Weights of a small CTC audio transcriber.
Model: 3.47M parameters, width 128.
Training: 10100 steps, batches of 384.
Rows from block 2 of a small CTC audio transcriber, named by matrix and row number. Rows with one number belong to one neuron. Each number is 50 + 10 x the weight over its row's rms, rounded and kept within 0 to 99. All counts start at 0.
Before each neuron's rows are labels from the 100 clips, of 14848, where the neuron reaches its largest size: "strongest on" is what is common among them; "loudest band" is the band of the loudest frequency at the time of the peak. Only what is clearly more common there than usual is listed. The data: short read English sentences (LibriTTS-R). In brackets: how many of the 100, against the usual share in percent.
# gate: MLP gate (model.blocks.2.mlp.gate.weight, 384x128), inputs 0-127
# fc1: MLP up (model.blocks.2.mlp.fc1.weight, 384x128), inputs 0-127
# fc2: MLP down (model.blocks.2.mlp.fc2.weight, 128x384, transposed), outputs 0-127

strongest on: text has "what" (25 vs 5.1)
loudest band: 250 to 500 Hz (32 vs 10.5)
gate.294:68 61 35 51 62 48 54 60 39 60 62 44 35 42 52 49 40 83 51 45 55 38 49 44 68 42 61 73 49 39 58 68 65 43 47 51 59 41 50 65 56 69 51 54 56 49 44 61 39 57 56 44 40 53 54 48 68 47 52 37 49 56 57 47 38 39 54 63 44 55 50 45 33 40 50 44 48 50 43 66 48 65 46 31 50 51 53 69 60 31 42 57 49 44 49 41 53 49 49 53 61 60 58 52 61 51 55 46 22 62 42 54 45 61 34 46 56 51 26 55 50 45 62 49 52 36 62 43
fc1.294:40 49 53 74 32 55 45 48 57 53 63 39 53 54 65 46 64 25 57 58 57 52 54 45 50 55 56 27 41 43 57 52 37 44 55 38 42 50 57 54 40 63 48 67 64 30 43 57 69 39 52 68 34 57 53 37 40 47 45 51 52 47 42 41 56 62 45 72 53 44 47 63 55 38 57 49 53 41 51 41 45 49 58 64 28 39 39 59 47 48 61 58 32 49 45 48 36 47 32 39 51 64 41 55 41 36 34 66 45 38 46 59 54 53 52 49 55 55 38 60 53 46 47 44 45 49 62 27
fc2.294:61 76 54 44 59 33 49 48 56 50 45 59 43 51 48 51 51 47 68 42 53 50 50 45 58 40 55 58 59 61 58 52 61 43 60 61 72 46 34 45 43 45 56 48 56 60 51 44 39 55 36 44 38 48 32 48 51 73 32 48 55 37 41 52 54 52 74 48 61 41 42 63 33 41 59 50 40 50 41 51 32 61 44 19 39 64 58 52 50 54 39 41 35 47 51 54 42 53 63 47 54 58 36 47 65 73 75 47 43 45 51 42 45 63 48 51 55 38 52 47 51 49 56 41 30 41 47 40

strongest on: voice: female (84 vs 54)
loudest band: 250 to 500 Hz (26 vs 10.5)
gate.232:46 53 72 50 54 52 26 38 52 51 54 55 46 48 56 22 47 57 61 41 45 53 46 66 49 36 64 62 38 54 39 61 55 45 45 48 43 63 42 46 42 49 46 43 61 52 51 52 61 27 36 43 72 41 45 61 61 57 60 42 55 54 58 56 50 43 35 46 73 36 48 54 60 55 47 65 54 59 27 53 36 48 56 43 46 42 56 47 68 51 49 50 46 56 64 49 59 37 37 27 47 60 45 38 32 76 36 53 47 46 59 53 60 58 50 47 42 44 48 54 51 52 60 33 47 40 62 52
fc1.232:29 53 61 33 65 43 40 44 60 39 53 41 49 70 63 38 41 39 39 48 33 48 57 48 48 57 42 47 48 65 49 50 45 50 37 42 50 52 59 43 35 48 55 23 43 32 50 59 51 49 62 41 43 53 34 45 53 58 39 60 59 60 35 28 49 39 52 52 52 51 42 40 61 43 54 44 38 44 63 40 44 51 45 51 62 56 31 56 38 33 84 42 60 43 45 49 49 57 62 48 59 45 53 66 45 60 46 65 58 52 53 55 66 61 50 37 37 39 51 56 54 63 48 55 54 59 42 44
fc2.232:48 43 43 41 37 43 51 50 50 40 55 25 39 50 42 36 49 35 55 81 49 35 50 66 57 59 48 58 61 35 44 51 52 55 46 51 39 48 39 57 65 57 44 51 40 42 58 34 44 49 46 46 50 64 74 38 57 43 51 14 44 44 50 51 38 36 59 37 47 53 47 66 48 55 52 55 53 60 45 39 68 53 53 49 55 51 56 63 46 58 32 46 57 51 53 61 54 55 43 58 58 43 56 41 42 64 68 54 39 63 50 68 54 52 52 65 58 43 61 47 46 58 59 63 41 33 42 64

strongest on: voice: female (98 vs 54)
loudest band: 250 to 500 Hz (29 vs 10.5)
gate.87:40 58 42 51 55 52 38 52 56 46 58 60 48 50 60 47 52 51 52 46 61 60 66 35 44 48 60 50 51 56 58 46 55 39 53 56 42 61 65 28 41 42 53 41 51 38 61 50 67 53 40 40 70 67 59 50 57 36 49 35 59 49 54 38 64 36 25 65 62 45 64 40 47 32 50 54 59 54 46 57 58 38 63 50 51 35 57 55 48 32 56 45 41 54 55 40 35 54 57 57 55 30 52 54 46 57 78 60 37 33 48 51 53 45 65 48 50 63 32 68 63 36 43 47 65 55 42 50
fc1.87:52 29 53 50 65 28 56 61 64 60 38 38 55 69 46 61 49 64 55 38 45 59 44 45 40 61 55 56 50 29 59 50 46 43 54 36 52 44 47 49 58 56 44 57 64 75 50 68 48 45 72 60 51 48 53 40 46 59 63 61 57 41 44 64 52 45 44 44 56 55 46 50 42 45 63 41 52 45 51 58 51 39 29 50 50 36 48 55 54 66 37 40 35 71 51 67 41 41 45 53 54 62 48 55 48 54 39 44 48 50 69 56 54 45 39 37 33 57 35 35 46 38 40 42 30 42 62 61
fc2.87:58 59 32 38 60 58 54 58 43 47 67 57 81 46 60 38 58 45 31 49 49 61 57 42 49 63 67 51 43 54 44 50 36 55 46 59 29 39 49 38 52 52 56 35 40 40 45 41 60 43 34 52 48 46 56 54 51 45 47 34 62 53 50 47 66 57 37 34 54 40 57 78 38 47 49 42 54 44 60 55 45 48 56 47 56 68 41 49 39 31 44 58 44 44 38 47 45 38 41 54 38 34 55 59 53 56 72 45 49 52 52 56 44 55 66 74 58 40 61 62 47 52 41 65 52 50 39 44

strongest on: voice: male (73 vs 46)
loudest band: 250 to 500 Hz (44 vs 10.5)
gate.219:61 57 53 57 35 71 53 38 48 46 53 55 51 65 70 40 66 66 68 61 44 61 49 44 26 47 48 51 61 45 49 49 59 36 52 53 32 52 48 33 49 50 59 60 45 68 63 43 56 64 48 61 34 28 37 45 36 43 41 57 53 52 44 41 59 48 32 36 56 46 50 39 39 49 38 50 38 41 36 44 60 45 56 58 60 50 48 44 33 49 52 47 48 63 77 38 60 47 51 44 47 46 55 46 42 59 47 61 56 56 49 36 47 61 44 36 56 59 72 51 57 54 50 53 68 57 56 61
fc1.219:58 68 56 64 46 44 44 67 40 52 56 40 41 62 37 40 43 63 61 49 49 41 44 49 52 49 46 53 36 71 51 49 56 57 56 64 42 54 52 30 57 52 54 51 38 48 61 62 40 37 52 53 39 51 74 58 50 48 55 38 27 45 64 58 49 48 45 52 48 31 55 44 59 59 62 57 52 46 38 49 38 48 65 50 59 52 44 52 72 59 36 43 67 65 44 44 30 53 68 44 25 49 45 46 68 49 51 56 51 57 37 70 44 47 47 47 45 60 57 50 23 46 56 52 49 47 38 59
fc2.219:33 45 53 56 36 75 54 39 52 56 47 43 43 53 35 47 45 45 45 63 56 49 51 62 56 47 45 59 61 41 45 52 47 42 59 36 39 44 59 75 46 55 73 46 50 42 55 32 31 39 38 61 56 55 63 68 35 47 47 67 35 57 59 63 52 54 50 52 64 42 49 55 52 68 56 46 44 49 46 47 48 49 48 48 52 43 54 43 61 33 73 63 55 41 51 62 56 38 38 57 67 55 63 56 51 42 52 58 44 40 63 35 47 54 52 36 64 54 41 47 43 38 40 34 65 38 68 62

strongest on: the word "you" (36 vs 15)
loudest band: 250 to 500 Hz (59 vs 10.5)
gate.162:56 52 56 63 50 57 63 45 47 48 52 50 50 41 47 45 47 62 58 57 67 45 54 46 50 45 56 47 50 35 61 20 35 49 52 47 52 54 64 48 54 58 34 43 42 63 32 44 38 64 65 52 50 52 44 69 37 51 64 72 49 65 47 41 37 52 48 53 53 59 56 60 65 39 55 40 67 54 36 46 28 58 53 62 55 35 65 31 42 51 48 57 35 58 21 41 29 45 51 56 55 44 56 54 56 55 42 55 33 52 36 47 46 59 49 62 55 58 61 37 50 44 42 46 37 62 48 64
fc1.162:61 61 57 60 52 55 60 48 53 43 37 41 53 46 33 61 68 48 64 48 26 47 52 62 42 63 48 67 53 50 58 31 44 56 58 56 49 39 48 36 37 53 43 36 52 57 45 54 58 63 78 52 47 49 47 38 55 61 50 45 48 43 50 54 44 44 63 66 46 52 45 45 23 47 36 71 43 51 51 57 41 54 48 55 60 49 48 53 62 30 48 69 67 48 21 49 65 44 59 56 58 66 51 47 34 49 34 52 56 59 36 57 34 54 53 48 49 48 54 47 36 37 57 46 43 55 41 56
fc2.162:53 56 43 13 52 38 37 36 32 56 53 41 52 36 53 68 43 66 46 58 31 51 58 39 51 52 59 48 49 40 56 48 55 52 32 43 39 44 56 40 46 38 34 59 42 51 52 69 55 49 35 47 39 52 53 49 38 46 33 59 48 57 60 56 50 56 55 54 66 45 38 66 42 53 56 60 48 60 56 52 45 40 45 40 36 52 56 46 60 35 64 35 43 41 59 56 49 49 35 48 48 51 48 50 56 73 62 60 52 35 53 59 66 51 66 63 39 54 62 63 72 58 48 54 58 34 53 54

strongest on: the word "you" (34 vs 15)
loudest band: 2000 to 4000 Hz (34 vs 2)
gate.159:38 34 52 36 58 56 51 36 39 54 50 55 58 55 59 73 47 45 44 50 57 44 53 58 34 45 60 45 46 60 50 57 58 54 35 60 27 45 37 49 61 51 28 49 58 58 48 48 55 36 34 39 57 40 69 50 66 52 60 59 50 58 57 49 66 40 40 38 50 42 44 36 49 49 37 61 45 66 64 32 48 42 50 35 50 57 56 54 33 50 54 62 39 43 56 44 57 48 66 29 60 53 38 62 52 56 31 46 31 51 47 56 51 45 57 60 48 56 72 43 45 59 44 60 57 73 39 44
fc1.159:45 47 66 48 34 58 59 45 48 51 44 35 62 48 61 47 58 53 52 26 64 48 43 34 60 50 41 69 47 48 52 45 41 29 58 51 46 58 46 54 59 60 40 67 44 54 48 45 48 32 47 60 36 31 43 62 54 41 44 55 49 39 53 58 51 63 34 59 66 48 48 54 53 30 56 50 43 49 67 29 57 47 43 62 41 41 51 49 35 32 61 60 48 41 45 69 46 67 43 54 54 45 39 41 34 47 69 66 54 55 55 69 56 53 54 72 50 52 62 55 54 59 37 66 44 47 50 42
fc2.159:55 57 44 64 74 47 27 59 47 63 58 54 41 52 65 46 57 72 67 71 56 41 49 53 52 56 51 62 66 46 45 49 55 43 45 53 48 37 58 47 53 53 57 30 48 34 58 63 48 54 56 48 67 57 58 36 45 48 62 56 59 44 53 41 52 57 38 52 47 35 27 47 48 56 44 37 57 42 48 46 53 41 42 27 60 39 64 61 58 54 32 45 42 56 60 65 28 49 57 60 46 62 57 52 49 48 55 55 55 59 56 57 31 48 28 45 50 63 36 31 55 54 49 36 49 51 44 43

strongest on: the word "the" (51 vs 24.9)
loudest band: 250 to 500 Hz (49 vs 10.5)
gate.306:44 42 36 48 47 48 71 56 59 48 64 51 58 43 51 59 38 36 37 61 51 57 70 40 69 52 45 40 49 46 53 24 60 60 57 47 45 50 34 67 36 47 55 50 38 57 38 49 60 50 63 51 45 73 53 31 45 44 54 43 62 60 42 51 51 50 36 56 47 26 42 61 60 60 63 40 56 38 42 44 52 37 45 39 69 52 59 71 61 65 65 64 48 42 63 52 62 45 50 65 49 52 55 65 31 52 51 45 55 48 51 47 48 45 28 40 42 46 52 59 55 51 52 41 56 49 58 51
fc1.306:56 51 54 53 42 56 57 60 42 45 53 57 66 45 50 55 52 63 36 56 59 51 36 48 54 50 39 62 38 45 50 45 44 46 42 51 37 46 43 48 35 37 61 60 57 55 55 49 32 79 31 23 48 44 48 63 55 15 58 41 57 61 49 36 48 40 43 58 68 51 65 56 36 63 49 55 38 45 46 49 41 43 48 54 58 58 40 61 65 50 61 34 41 50 37 54 51 52 46 59 41 58 52 35 32 68 52 69 55 34 57 51 50 56 71 63 46 47 55 50 40 61 47 54 51 52 59 55
fc2.306:58 54 50 49 50 56 64 56 49 43 41 60 39 46 61 44 57 47 51 67 50 45 60 56 51 45 47 48 51 44 55 58 57 59 39 52 69 44 30 61 58 43 44 37 56 61 39 42 47 51 74 51 61 32 38 50 53 49 62 48 49 58 39 48 35 35 45 24 32 48 52 44 49 49 26 64 54 66 52 49 68 55 40 50 68 35 37 67 43 47 49 38 54 54 58 45 60 61 35 64 54 70 53 55 34 51 40 52 32 49 50 53 26 46 57 47 46 43 45 42 54 55 29 40 50 57 48 67

strongest on: the word "you" (42 vs 15)
loudest band: 250 to 500 Hz (34 vs 10.5)
gate.212:52 46 61 58 60 55 45 35 43 54 58 42 57 43 50 56 32 55 55 42 52 54 50 38 44 48 43 76 51 47 47 65 49 54 42 54 29 32 41 58 46 75 58 42 43 56 61 73 48 49 44 50 43 41 53 38 26 51 55 64 48 46 55 50 49 45 38 36 33 47 44 47 71 66 33 62 31 65 54 49 39 45 45 58 61 65 46 57 31 64 43 49 50 57 54 52 42 57 55 62 63 57 27 63 46 56 37 59 52 43 41 39 62 63 43 46 53 42 63 48 62 59 47 36 50 39 53 56
fc1.212:40 56 57 39 44 38 43 47 45 45 43 55 66 55 63 64 61 52 63 45 54 47 47 59 44 51 49 66 60 53 64 43 42 33 38 37 67 54 46 55 69 40 51 47 43 43 46 32 40 48 50 69 45 49 54 98 51 48 50 64 72 56 40 39 66 42 35 57 60 25 51 61 45 39 43 46 57 36 54 61 51 46 49 51 37 53 49 44 48 43 57 55 51 31 45 44 49 56 48 53 45 52 31 55 54 46 47 53 45 48 58 41 45 49 44 62 35 46 53 55 44 47 64 71 45 52 47 50
fc2.212:49 56 37 62 58 63 38 53 52 48 59 41 42 48 47 44 56 67 50 58 51 60 48 37 61 48 44 42 61 56 43 51 47 76 44 52 50 47 42 53 53 50 52 46 32 30 46 60 52 53 53 48 50 44 52 39 32 41 64 60 42 49 53 29 62 52 40 46 40 46 33 56 46 60 54 59 14 62 43 38 39 43 60 51 44 39 56 71 56 46 40 36 45 59 47 49 54 35 40 53 56 48 56 65 59 68 55 47 37 49 39 64 64 45 64 57 65 76 52 52 56 53 50 29 54 36 52 44

strongest on: the word "all" (25 vs 3.4)
loudest band: 500 to 1000 Hz (41 vs 5.9)
gate.1:61 39 54 51 58 44 54 48 52 63 61 51 51 32 48 52 48 63 42 35 37 42 46 38 61 38 46 61 29 43 64 40 66 35 54 47 52 51 39 54 39 87 71 53 56 55 50 55 55 64 41 60 55 58 60 47 35 56 36 54 53 48 59 46 71 45 70 44 67 38 41 63 54 52 40 44 52 49 55 49 45 38 46 28 47 58 49 47 38 40 39 44 33 73 40 47 52 38 55 56 32 38 42 55 46 52 54 45 60 58 54 51 50 52 59 54 58 53 37 52 52 60 51 47 52 47 45 72
fc1.1:40 61 43 53 54 52 52 37 57 45 22 38 53 46 56 45 52 60 58 41 52 67 55 54 58 56 54 64 69 60 45 67 67 48 48 61 47 58 34 48 54 72 51 58 39 52 45 47 59 57 54 52 53 64 66 62 37 55 42 53 52 31 33 42 43 24 47 69 57 57 42 56 53 28 40 66 64 50 47 67 38 46 34 51 52 54 58 54 31 48 55 48 52 43 36 50 36 55 43 51 56 41 60 48 43 55 51 48 38 48 48 64 46 57 41 38 31 44 64 58 52 54 34 64 58 40 52 57
fc2.1:46 50 41 37 30 52 65 50 50 50 62 59 52 40 31 38 47 43 42 45 65 49 32 30 56 55 49 44 31 21 46 58 63 60 39 37 71 41 35 55 48 50 49 49 51 53 72 38 68 42 50 44 54 50 67 66 46 58 53 49 51 74 61 75 55 51 54 60 39 54 51 45 50 51 67 38 59 58 57 47 47 52 56 47 53 49 67 39 61 44 47 61 48 42 46 34 41 39 40 61 49 43 47 53 41 42 63 50 44 50 55 68 53 42 39 48 41 37 47 33 53 51 50 64 58 50 52 44

strongest on: voice: male (82 vs 46); the word "said" (43 vs 6.5)
loudest band: 250 to 500 Hz (32 vs 10.5)
gate.238:52 69 51 54 42 56 57 47 38 62 50 43 51 52 51 57 62 73 51 53 53 39 44 55 65 45 44 35 37 51 36 41 41 56 57 71 64 47 30 47 56 54 48 56 46 49 52 43 45 49 47 42 53 73 33 67 53 51 40 50 50 41 45 59 52 54 55 45 55 59 54 53 64 54 46 36 49 67 36 38 41 61 71 52 47 24 50 54 36 56 45 59 53 56 62 67 50 55 35 40 62 47 38 58 56 63 50 54 24 53 44 46 49 35 48 64 43 55 56 47 59 45 20 51 40 67 41 54
fc1.238:50 40 59 54 54 33 65 37 73 69 59 46 71 26 35 61 41 57 47 60 30 61 52 34 57 56 46 55 55 53 46 44 51 59 51 50 57 57 56 49 43 41 45 68 36 59 53 46 48 75 41 40 50 55 36 55 47 58 47 49 44 53 69 48 42 42 45 47 59 36 59 49 71 49 40 38 56 68 27 49 41 55 44 65 46 21 55 40 59 53 39 47 48 66 41 39 45 51 46 59 55 50 42 45 50 55 52 40 59 61 52 66 50 38 60 57 47 54 43 45 55 48 45 62 60 49 58 36
fc2.238:32 69 51 45 69 39 46 59 47 54 51 53 36 42 57 55 49 53 51 65 51 35 51 62 45 56 51 56 67 48 31 53 57 46 55 59 54 73 55 41 51 60 59 59 66 44 26 47 73 54 38 57 45 50 34 59 43 27 42 49 38 60 43 60 31 61 64 48 45 52 59 53 54 51 45 33 66 42 75 43 48 35 46 54 54 62 51 53 51 52 49 43 45 44 47 50 37 33 49 45 45 50 44 63 46 47 57 51 50 32 57 61 61 53 45 50 58 24 52 60 44 47 33 66 47 47 55 49

strongest on: the word "i" (44 vs 18.4)
loudest band: 500 to 1000 Hz (47 vs 5.9); 1000 to 2000 Hz (39 vs 1.8)
gate.10:55 27 54 45 53 39 52 34 47 56 52 51 47 58 61 45 56 44 46 49 48 62 45 68 57 43 52 44 37 57 48 54 29 33 55 57 34 61 48 37 39 72 40 64 48 50 43 75 44 39 46 41 50 55 57 43 55 39 48 50 58 54 59 34 34 54 43 72 38 57 42 56 48 54 39 41 65 44 35 41 51 52 32 62 49 58 43 73 57 54 44 45 60 75 46 55 66 53 44 48 41 32 50 50 47 54 59 33 38 51 53 55 65 46 47 61 67 48 32 45 47 50 42 58 60 52 50 66
fc1.10:48 39 46 55 63 47 42 40 56 44 56 45 36 49 66 51 35 34 26 57 55 61 63 53 58 53 62 51 54 30 65 62 51 37 63 32 59 40 57 38 49 51 42 60 51 53 50 60 52 60 40 51 52 39 37 45 41 53 61 40 58 57 49 53 40 41 55 56 43 38 42 48 45 34 59 61 30 36 48 51 42 51 34 58 48 59 58 51 43 63 65 48 42 52 47 61 59 45 46 32 52 43 45 48 50 55 80 36 55 59 51 69 59 69 47 37 54 40 37 55 48 65 47 45 62 61 67 31
fc2.10:58 39 53 42 44 49 44 40 27 51 46 46 57 41 60 45 41 43 39 55 60 53 54 43 43 53 46 41 56 67 33 37 60 44 36 58 35 53 60 58 50 54 63 33 32 53 61 52 68 53 58 36 34 48 56 45 57 53 45 59 42 56 49 49 47 45 44 54 39 69 35 44 29 70 36 64 70 49 26 56 62 65 45 56 38 66 48 53 54 50 59 59 35 51 44 42 49 65 61 44 58 49 54 59 73 40 36 55 36 70 44 64 44 66 53 60 47 52 51 42 55 46 51 50 61 46 43 44

strongest on: the word "was" (25 vs 9.6)
loudest band: 250 to 500 Hz (26 vs 10.5)
gate.278:48 53 39 47 52 46 48 72 45 42 68 46 39 52 55 46 56 53 32 51 38 57 41 55 30 52 46 61 56 55 44 63 46 48 58 53 39 39 33 58 49 58 63 51 55 60 49 48 70 45 47 68 60 58 50 39 52 41 49 56 53 22 42 31 71 44 37 56 58 64 51 52 43 58 40 48 44 48 55 38 44 51 46 57 39 48 53 73 42 38 45 43 33 67 62 40 41 60 59 57 53 44 37 44 33 18 53 51 59 46 53 48 57 43 46 58 38 50 63 57 35 42 54 59 62 49 49 33
fc1.278:44 40 31 48 44 56 41 70 45 38 60 57 39 48 43 43 58 61 47 60 58 57 54 51 55 62 69 57 66 61 36 52 56 77 59 43 44 47 40 40 65 45 52 38 57 60 44 59 53 52 60 42 48 62 45 41 45 58 59 35 34 67 46 35 49 35 51 45 68 61 45 55 59 63 53 50 40 35 48 62 54 50 65 56 41 54 49 51 51 53 56 43 32 46 42 64 44 47 45 73 39 43 47 43 47 34 49 44 43 53 42 52 40 45 54 44 61 45 55 54 55 40 38 39 37 81 41 70
fc2.278:57 56 65 69 46 48 49 47 59 59 35 51 36 48 44 41 62 37 33 51 50 53 55 44 44 43 68 54 31 33 42 53 40 51 57 56 67 58 47 48 40 35 38 55 48 45 48 60 57 65 48 42 40 60 36 55 47 47 48 65 36 33 42 48 50 36 43 63 46 45 71 38 68 52 59 63 53 36 45 58 51 56 61 41 38 54 63 58 50 62 35 59 74 52 57 41 37 49 50 41 51 71 61 39 27 50 55 52 55 40 54 59 44 39 31 49 57 29 58 43 41 54 50 47 41 58 52 57

strongest on: the word "it" (37 vs 12.2)
loudest band: 250 to 500 Hz (37 vs 10.5)
gate.43:43 56 52 57 48 59 41 67 57 47 34 43 60 36 36 57 45 37 55 57 53 51 47 44 48 55 42 61 25 35 35 60 47 48 40 50 52 55 65 54 38 43 42 50 53 54 50 49 53 70 38 42 41 57 46 48 41 75 34 54 37 49 50 45 60 41 24 53 41 55 70 53 44 52 58 65 52 68 27 42 44 66 46 62 58 55 43 38 43 60 58 52 66 48 58 59 55 47 64 66 53 51 44 28 37 48 58 33 47 55 37 50 48 72 53 40 41 48 49 50 54 54 65 63 49 41 46 50
fc1.43:41 58 38 50 44 49 50 52 48 66 46 48 53 45 47 49 74 61 37 59 43 51 56 53 47 48 33 53 49 48 48 68 68 54 60 64 53 63 52 52 39 59 46 20 28 49 61 48 52 62 56 54 55 47 44 53 51 51 40 58 36 63 32 65 38 48 45 50 58 46 30 38 45 44 54 34 56 45 61 33 45 54 43 54 49 47 57 77 56 45 48 71 30 40 54 52 47 52 50 48 42 48 64 37 43 26 75 43 56 49 50 55 50 60 49 55 47 62 42 47 58 52 56 45 50 22 50 47
fc2.43:50 56 58 63 50 59 42 45 60 48 24 52 48 54 37 50 37 38 62 70 50 47 49 37 53 64 39 45 50 46 54 53 39 53 38 51 46 33 55 53 50 41 49 38 56 43 39 41 55 50 53 66 31 53 45 54 55 60 44 62 32 54 45 58 36 45 52 45 56 53 54 66 46 76 49 53 52 80 22 45 38 56 50 41 66 47 46 37 50 58 70 41 56 38 44 39 35 65 53 55 61 49 50 55 38 58 45 47 48 44 50 47 45 77 45 52 44 55 65 70 61 47 57 60 47 58 59 41

strongest on: voice: male (82 vs 46)
loudest band: 1000 to 2000 Hz (56 vs 1.8)
gate.168:63 44 52 54 66 50 52 64 53 51 46 31 48 67 62 72 57 31 36 55 50 39 52 50 59 38 46 53 55 41 62 56 45 51 46 50 49 56 32 55 47 48 46 58 43 57 56 45 50 37 53 45 67 53 51 48 56 50 72 67 41 41 33 55 63 37 48 63 49 48 52 50 48 52 56 56 57 32 57 46 71 42 43 39 40 56 51 28 59 59 52 41 40 51 37 54 41 53 56 55 33 51 38 46 56 34 44 57 46 40 56 65 76 66 50 49 46 45 32 49 70 55 40 23 51 61 63 43
fc1.168:46 51 20 45 47 66 58 58 62 42 61 62 50 49 60 57 65 53 61 40 48 63 51 34 51 58 44 51 54 49 51 45 62 54 45 55 53 54 60 76 65 48 40 47 46 48 47 67 62 37 28 57 47 48 43 64 55 44 46 50 56 57 40 66 48 60 53 63 13 43 64 67 54 61 47 29 50 38 30 50 49 43 61 52 51 43 38 57 50 56 53 48 40 56 60 53 53 50 48 62 51 51 52 50 34 39 49 53 36 51 56 42 38 48 62 47 32 51 46 61 49 62 56 57 57 61 39 32
fc2.168:57 62 52 49 56 39 43 45 57 42 55 54 41 45 55 34 48 24 45 45 52 53 61 46 56 64 50 52 54 54 49 57 30 39 55 40 67 35 53 52 60 48 55 34 44 59 38 41 33 58 43 71 57 53 41 25 57 62 53 45 54 37 46 50 35 50 73 54 26 65 50 50 48 54 58 54 58 44 45 54 42 55 53 43 62 53 56 42 52 52 63 66 40 57 81 44 39 57 54 65 65 54 37 50 53 31 44 57 41 35 49 51 48 68 39 42 58 51 50 51 38 64 50 63 53 50 39 60

strongest on: the word "was" (32 vs 9.6)
loudest band: 250 to 500 Hz (57 vs 10.5)
gate.290:75 61 38 30 39 43 47 54 47 45 56 50 48 48 48 45 48 38 56 66 59 40 46 37 57 55 24 37 57 46 40 49 47 65 51 37 49 46 53 58 55 64 30 43 46 58 55 44 67 66 58 46 52 58 46 44 45 56 43 60 55 47 38 38 53 26 42 68 73 67 49 47 61 58 48 54 56 57 56 39 52 55 64 46 59 46 56 67 40 62 56 69 40 53 55 59 46 47 61 69 44 39 49 41 42 30 66 43 33 55 52 50 49 60 48 46 41 62 36 48 43 40 40 58 44 38 40 50
fc1.290:53 50 35 52 40 54 52 58 41 49 62 51 42 49 56 52 58 38 43 55 37 59 53 57 40 38 44 31 42 66 45 49 64 51 53 72 45 63 54 33 42 64 40 49 67 64 40 58 41 56 48 60 62 47 51 36 52 50 66 32 63 55 50 53 55 58 48 54 38 51 52 48 31 37 33 50 25 65 52 56 58 39 46 33 46 46 48 53 57 38 55 30 63 55 70 55 28 62 54 69 54 48 47 49 53 48 58 62 59 59 32 41 50 51 41 34 61 51 51 63 44 36 37 47 59 39 54 44
fc2.290:32 55 51 59 34 69 44 45 39 41 44 55 60 66 45 59 42 56 52 51 46 55 59 61 52 42 43 60 41 38 51 61 52 51 35 43 56 39 58 47 52 55 30 59 50 44 62 54 51 46 41 53 44 68 50 62 41 43 62 51 67 45 59 54 41 50 52 40 52 39 56 29 56 56 71 51 68 41 57 60 45 40 67 53 53 63 32 44 40 52 51 50 73 54 48 53 54 35 51 31 34 51 41 42 50 44 67 51 42 34 42 55 46 44 53 58 52 45 58 46 54 44 59 50 61 15 74 45

strongest on: voice: male (86 vs 46)
loudest band: 250 to 500 Hz (43 vs 10.5)
gate.361:39 54 43 29 43 39 33 41 39 40 71 37 59 60 61 64 50 58 47 41 58 53 47 57 64 54 50 43 48 31 54 42 71 50 57 47 44 43 46 35 50 44 29 67 52 61 42 52 42 49 52 56 69 31 42 54 52 52 54 71 47 46 49 52 53 55 45 53 56 65 53 55 53 57 61 68 47 44 52 60 36 34 54 36 52 64 34 54 43 44 26 45 39 81 49 47 40 42 51 41 60 52 49 51 54 60 44 49 36 54 51 51 58 60 44 72 55 51 65 49 60 59 55 48 56 63 50 41
fc1.361:35 29 25 44 49 56 29 29 57 46 55 62 63 58 53 47 71 45 59 59 48 51 57 60 31 46 51 55 56 50 49 47 44 24 36 54 70 52 45 47 54 50 69 50 49 57 45 45 54 53 42 57 37 51 63 61 50 53 55 32 61 58 48 52 58 49 51 52 51 44 65 49 63 51 59 69 59 39 53 57 64 55 58 48 48 52 42 37 47 60 46 46 50 37 34 38 46 50 44 55 48 70 54 56 44 60 31 62 69 42 52 60 50 42 37 48 29 60 50 40 68 47 47 58 31 55 44 50
fc2.361:63 59 42 42 46 50 53 45 54 44 63 41 53 46 57 63 53 41 48 47 46 52 59 57 49 46 45 47 46 60 55 37 50 70 60 51 24 32 39 39 46 51 28 63 24 46 36 43 48 54 40 54 60 63 50 37 58 64 63 46 45 37 78 35 49 37 39 43 60 55 54 51 49 61 68 35 41 59 43 37 41 33 65 44 53 47 78 64 46 35 52 65 53 54 55 55 41 52 61 43 60 45 60 44 52 60 45 49 53 42 61 43 47 36 46 46 46 60 59 69 48 61 53 48 42 50 40 48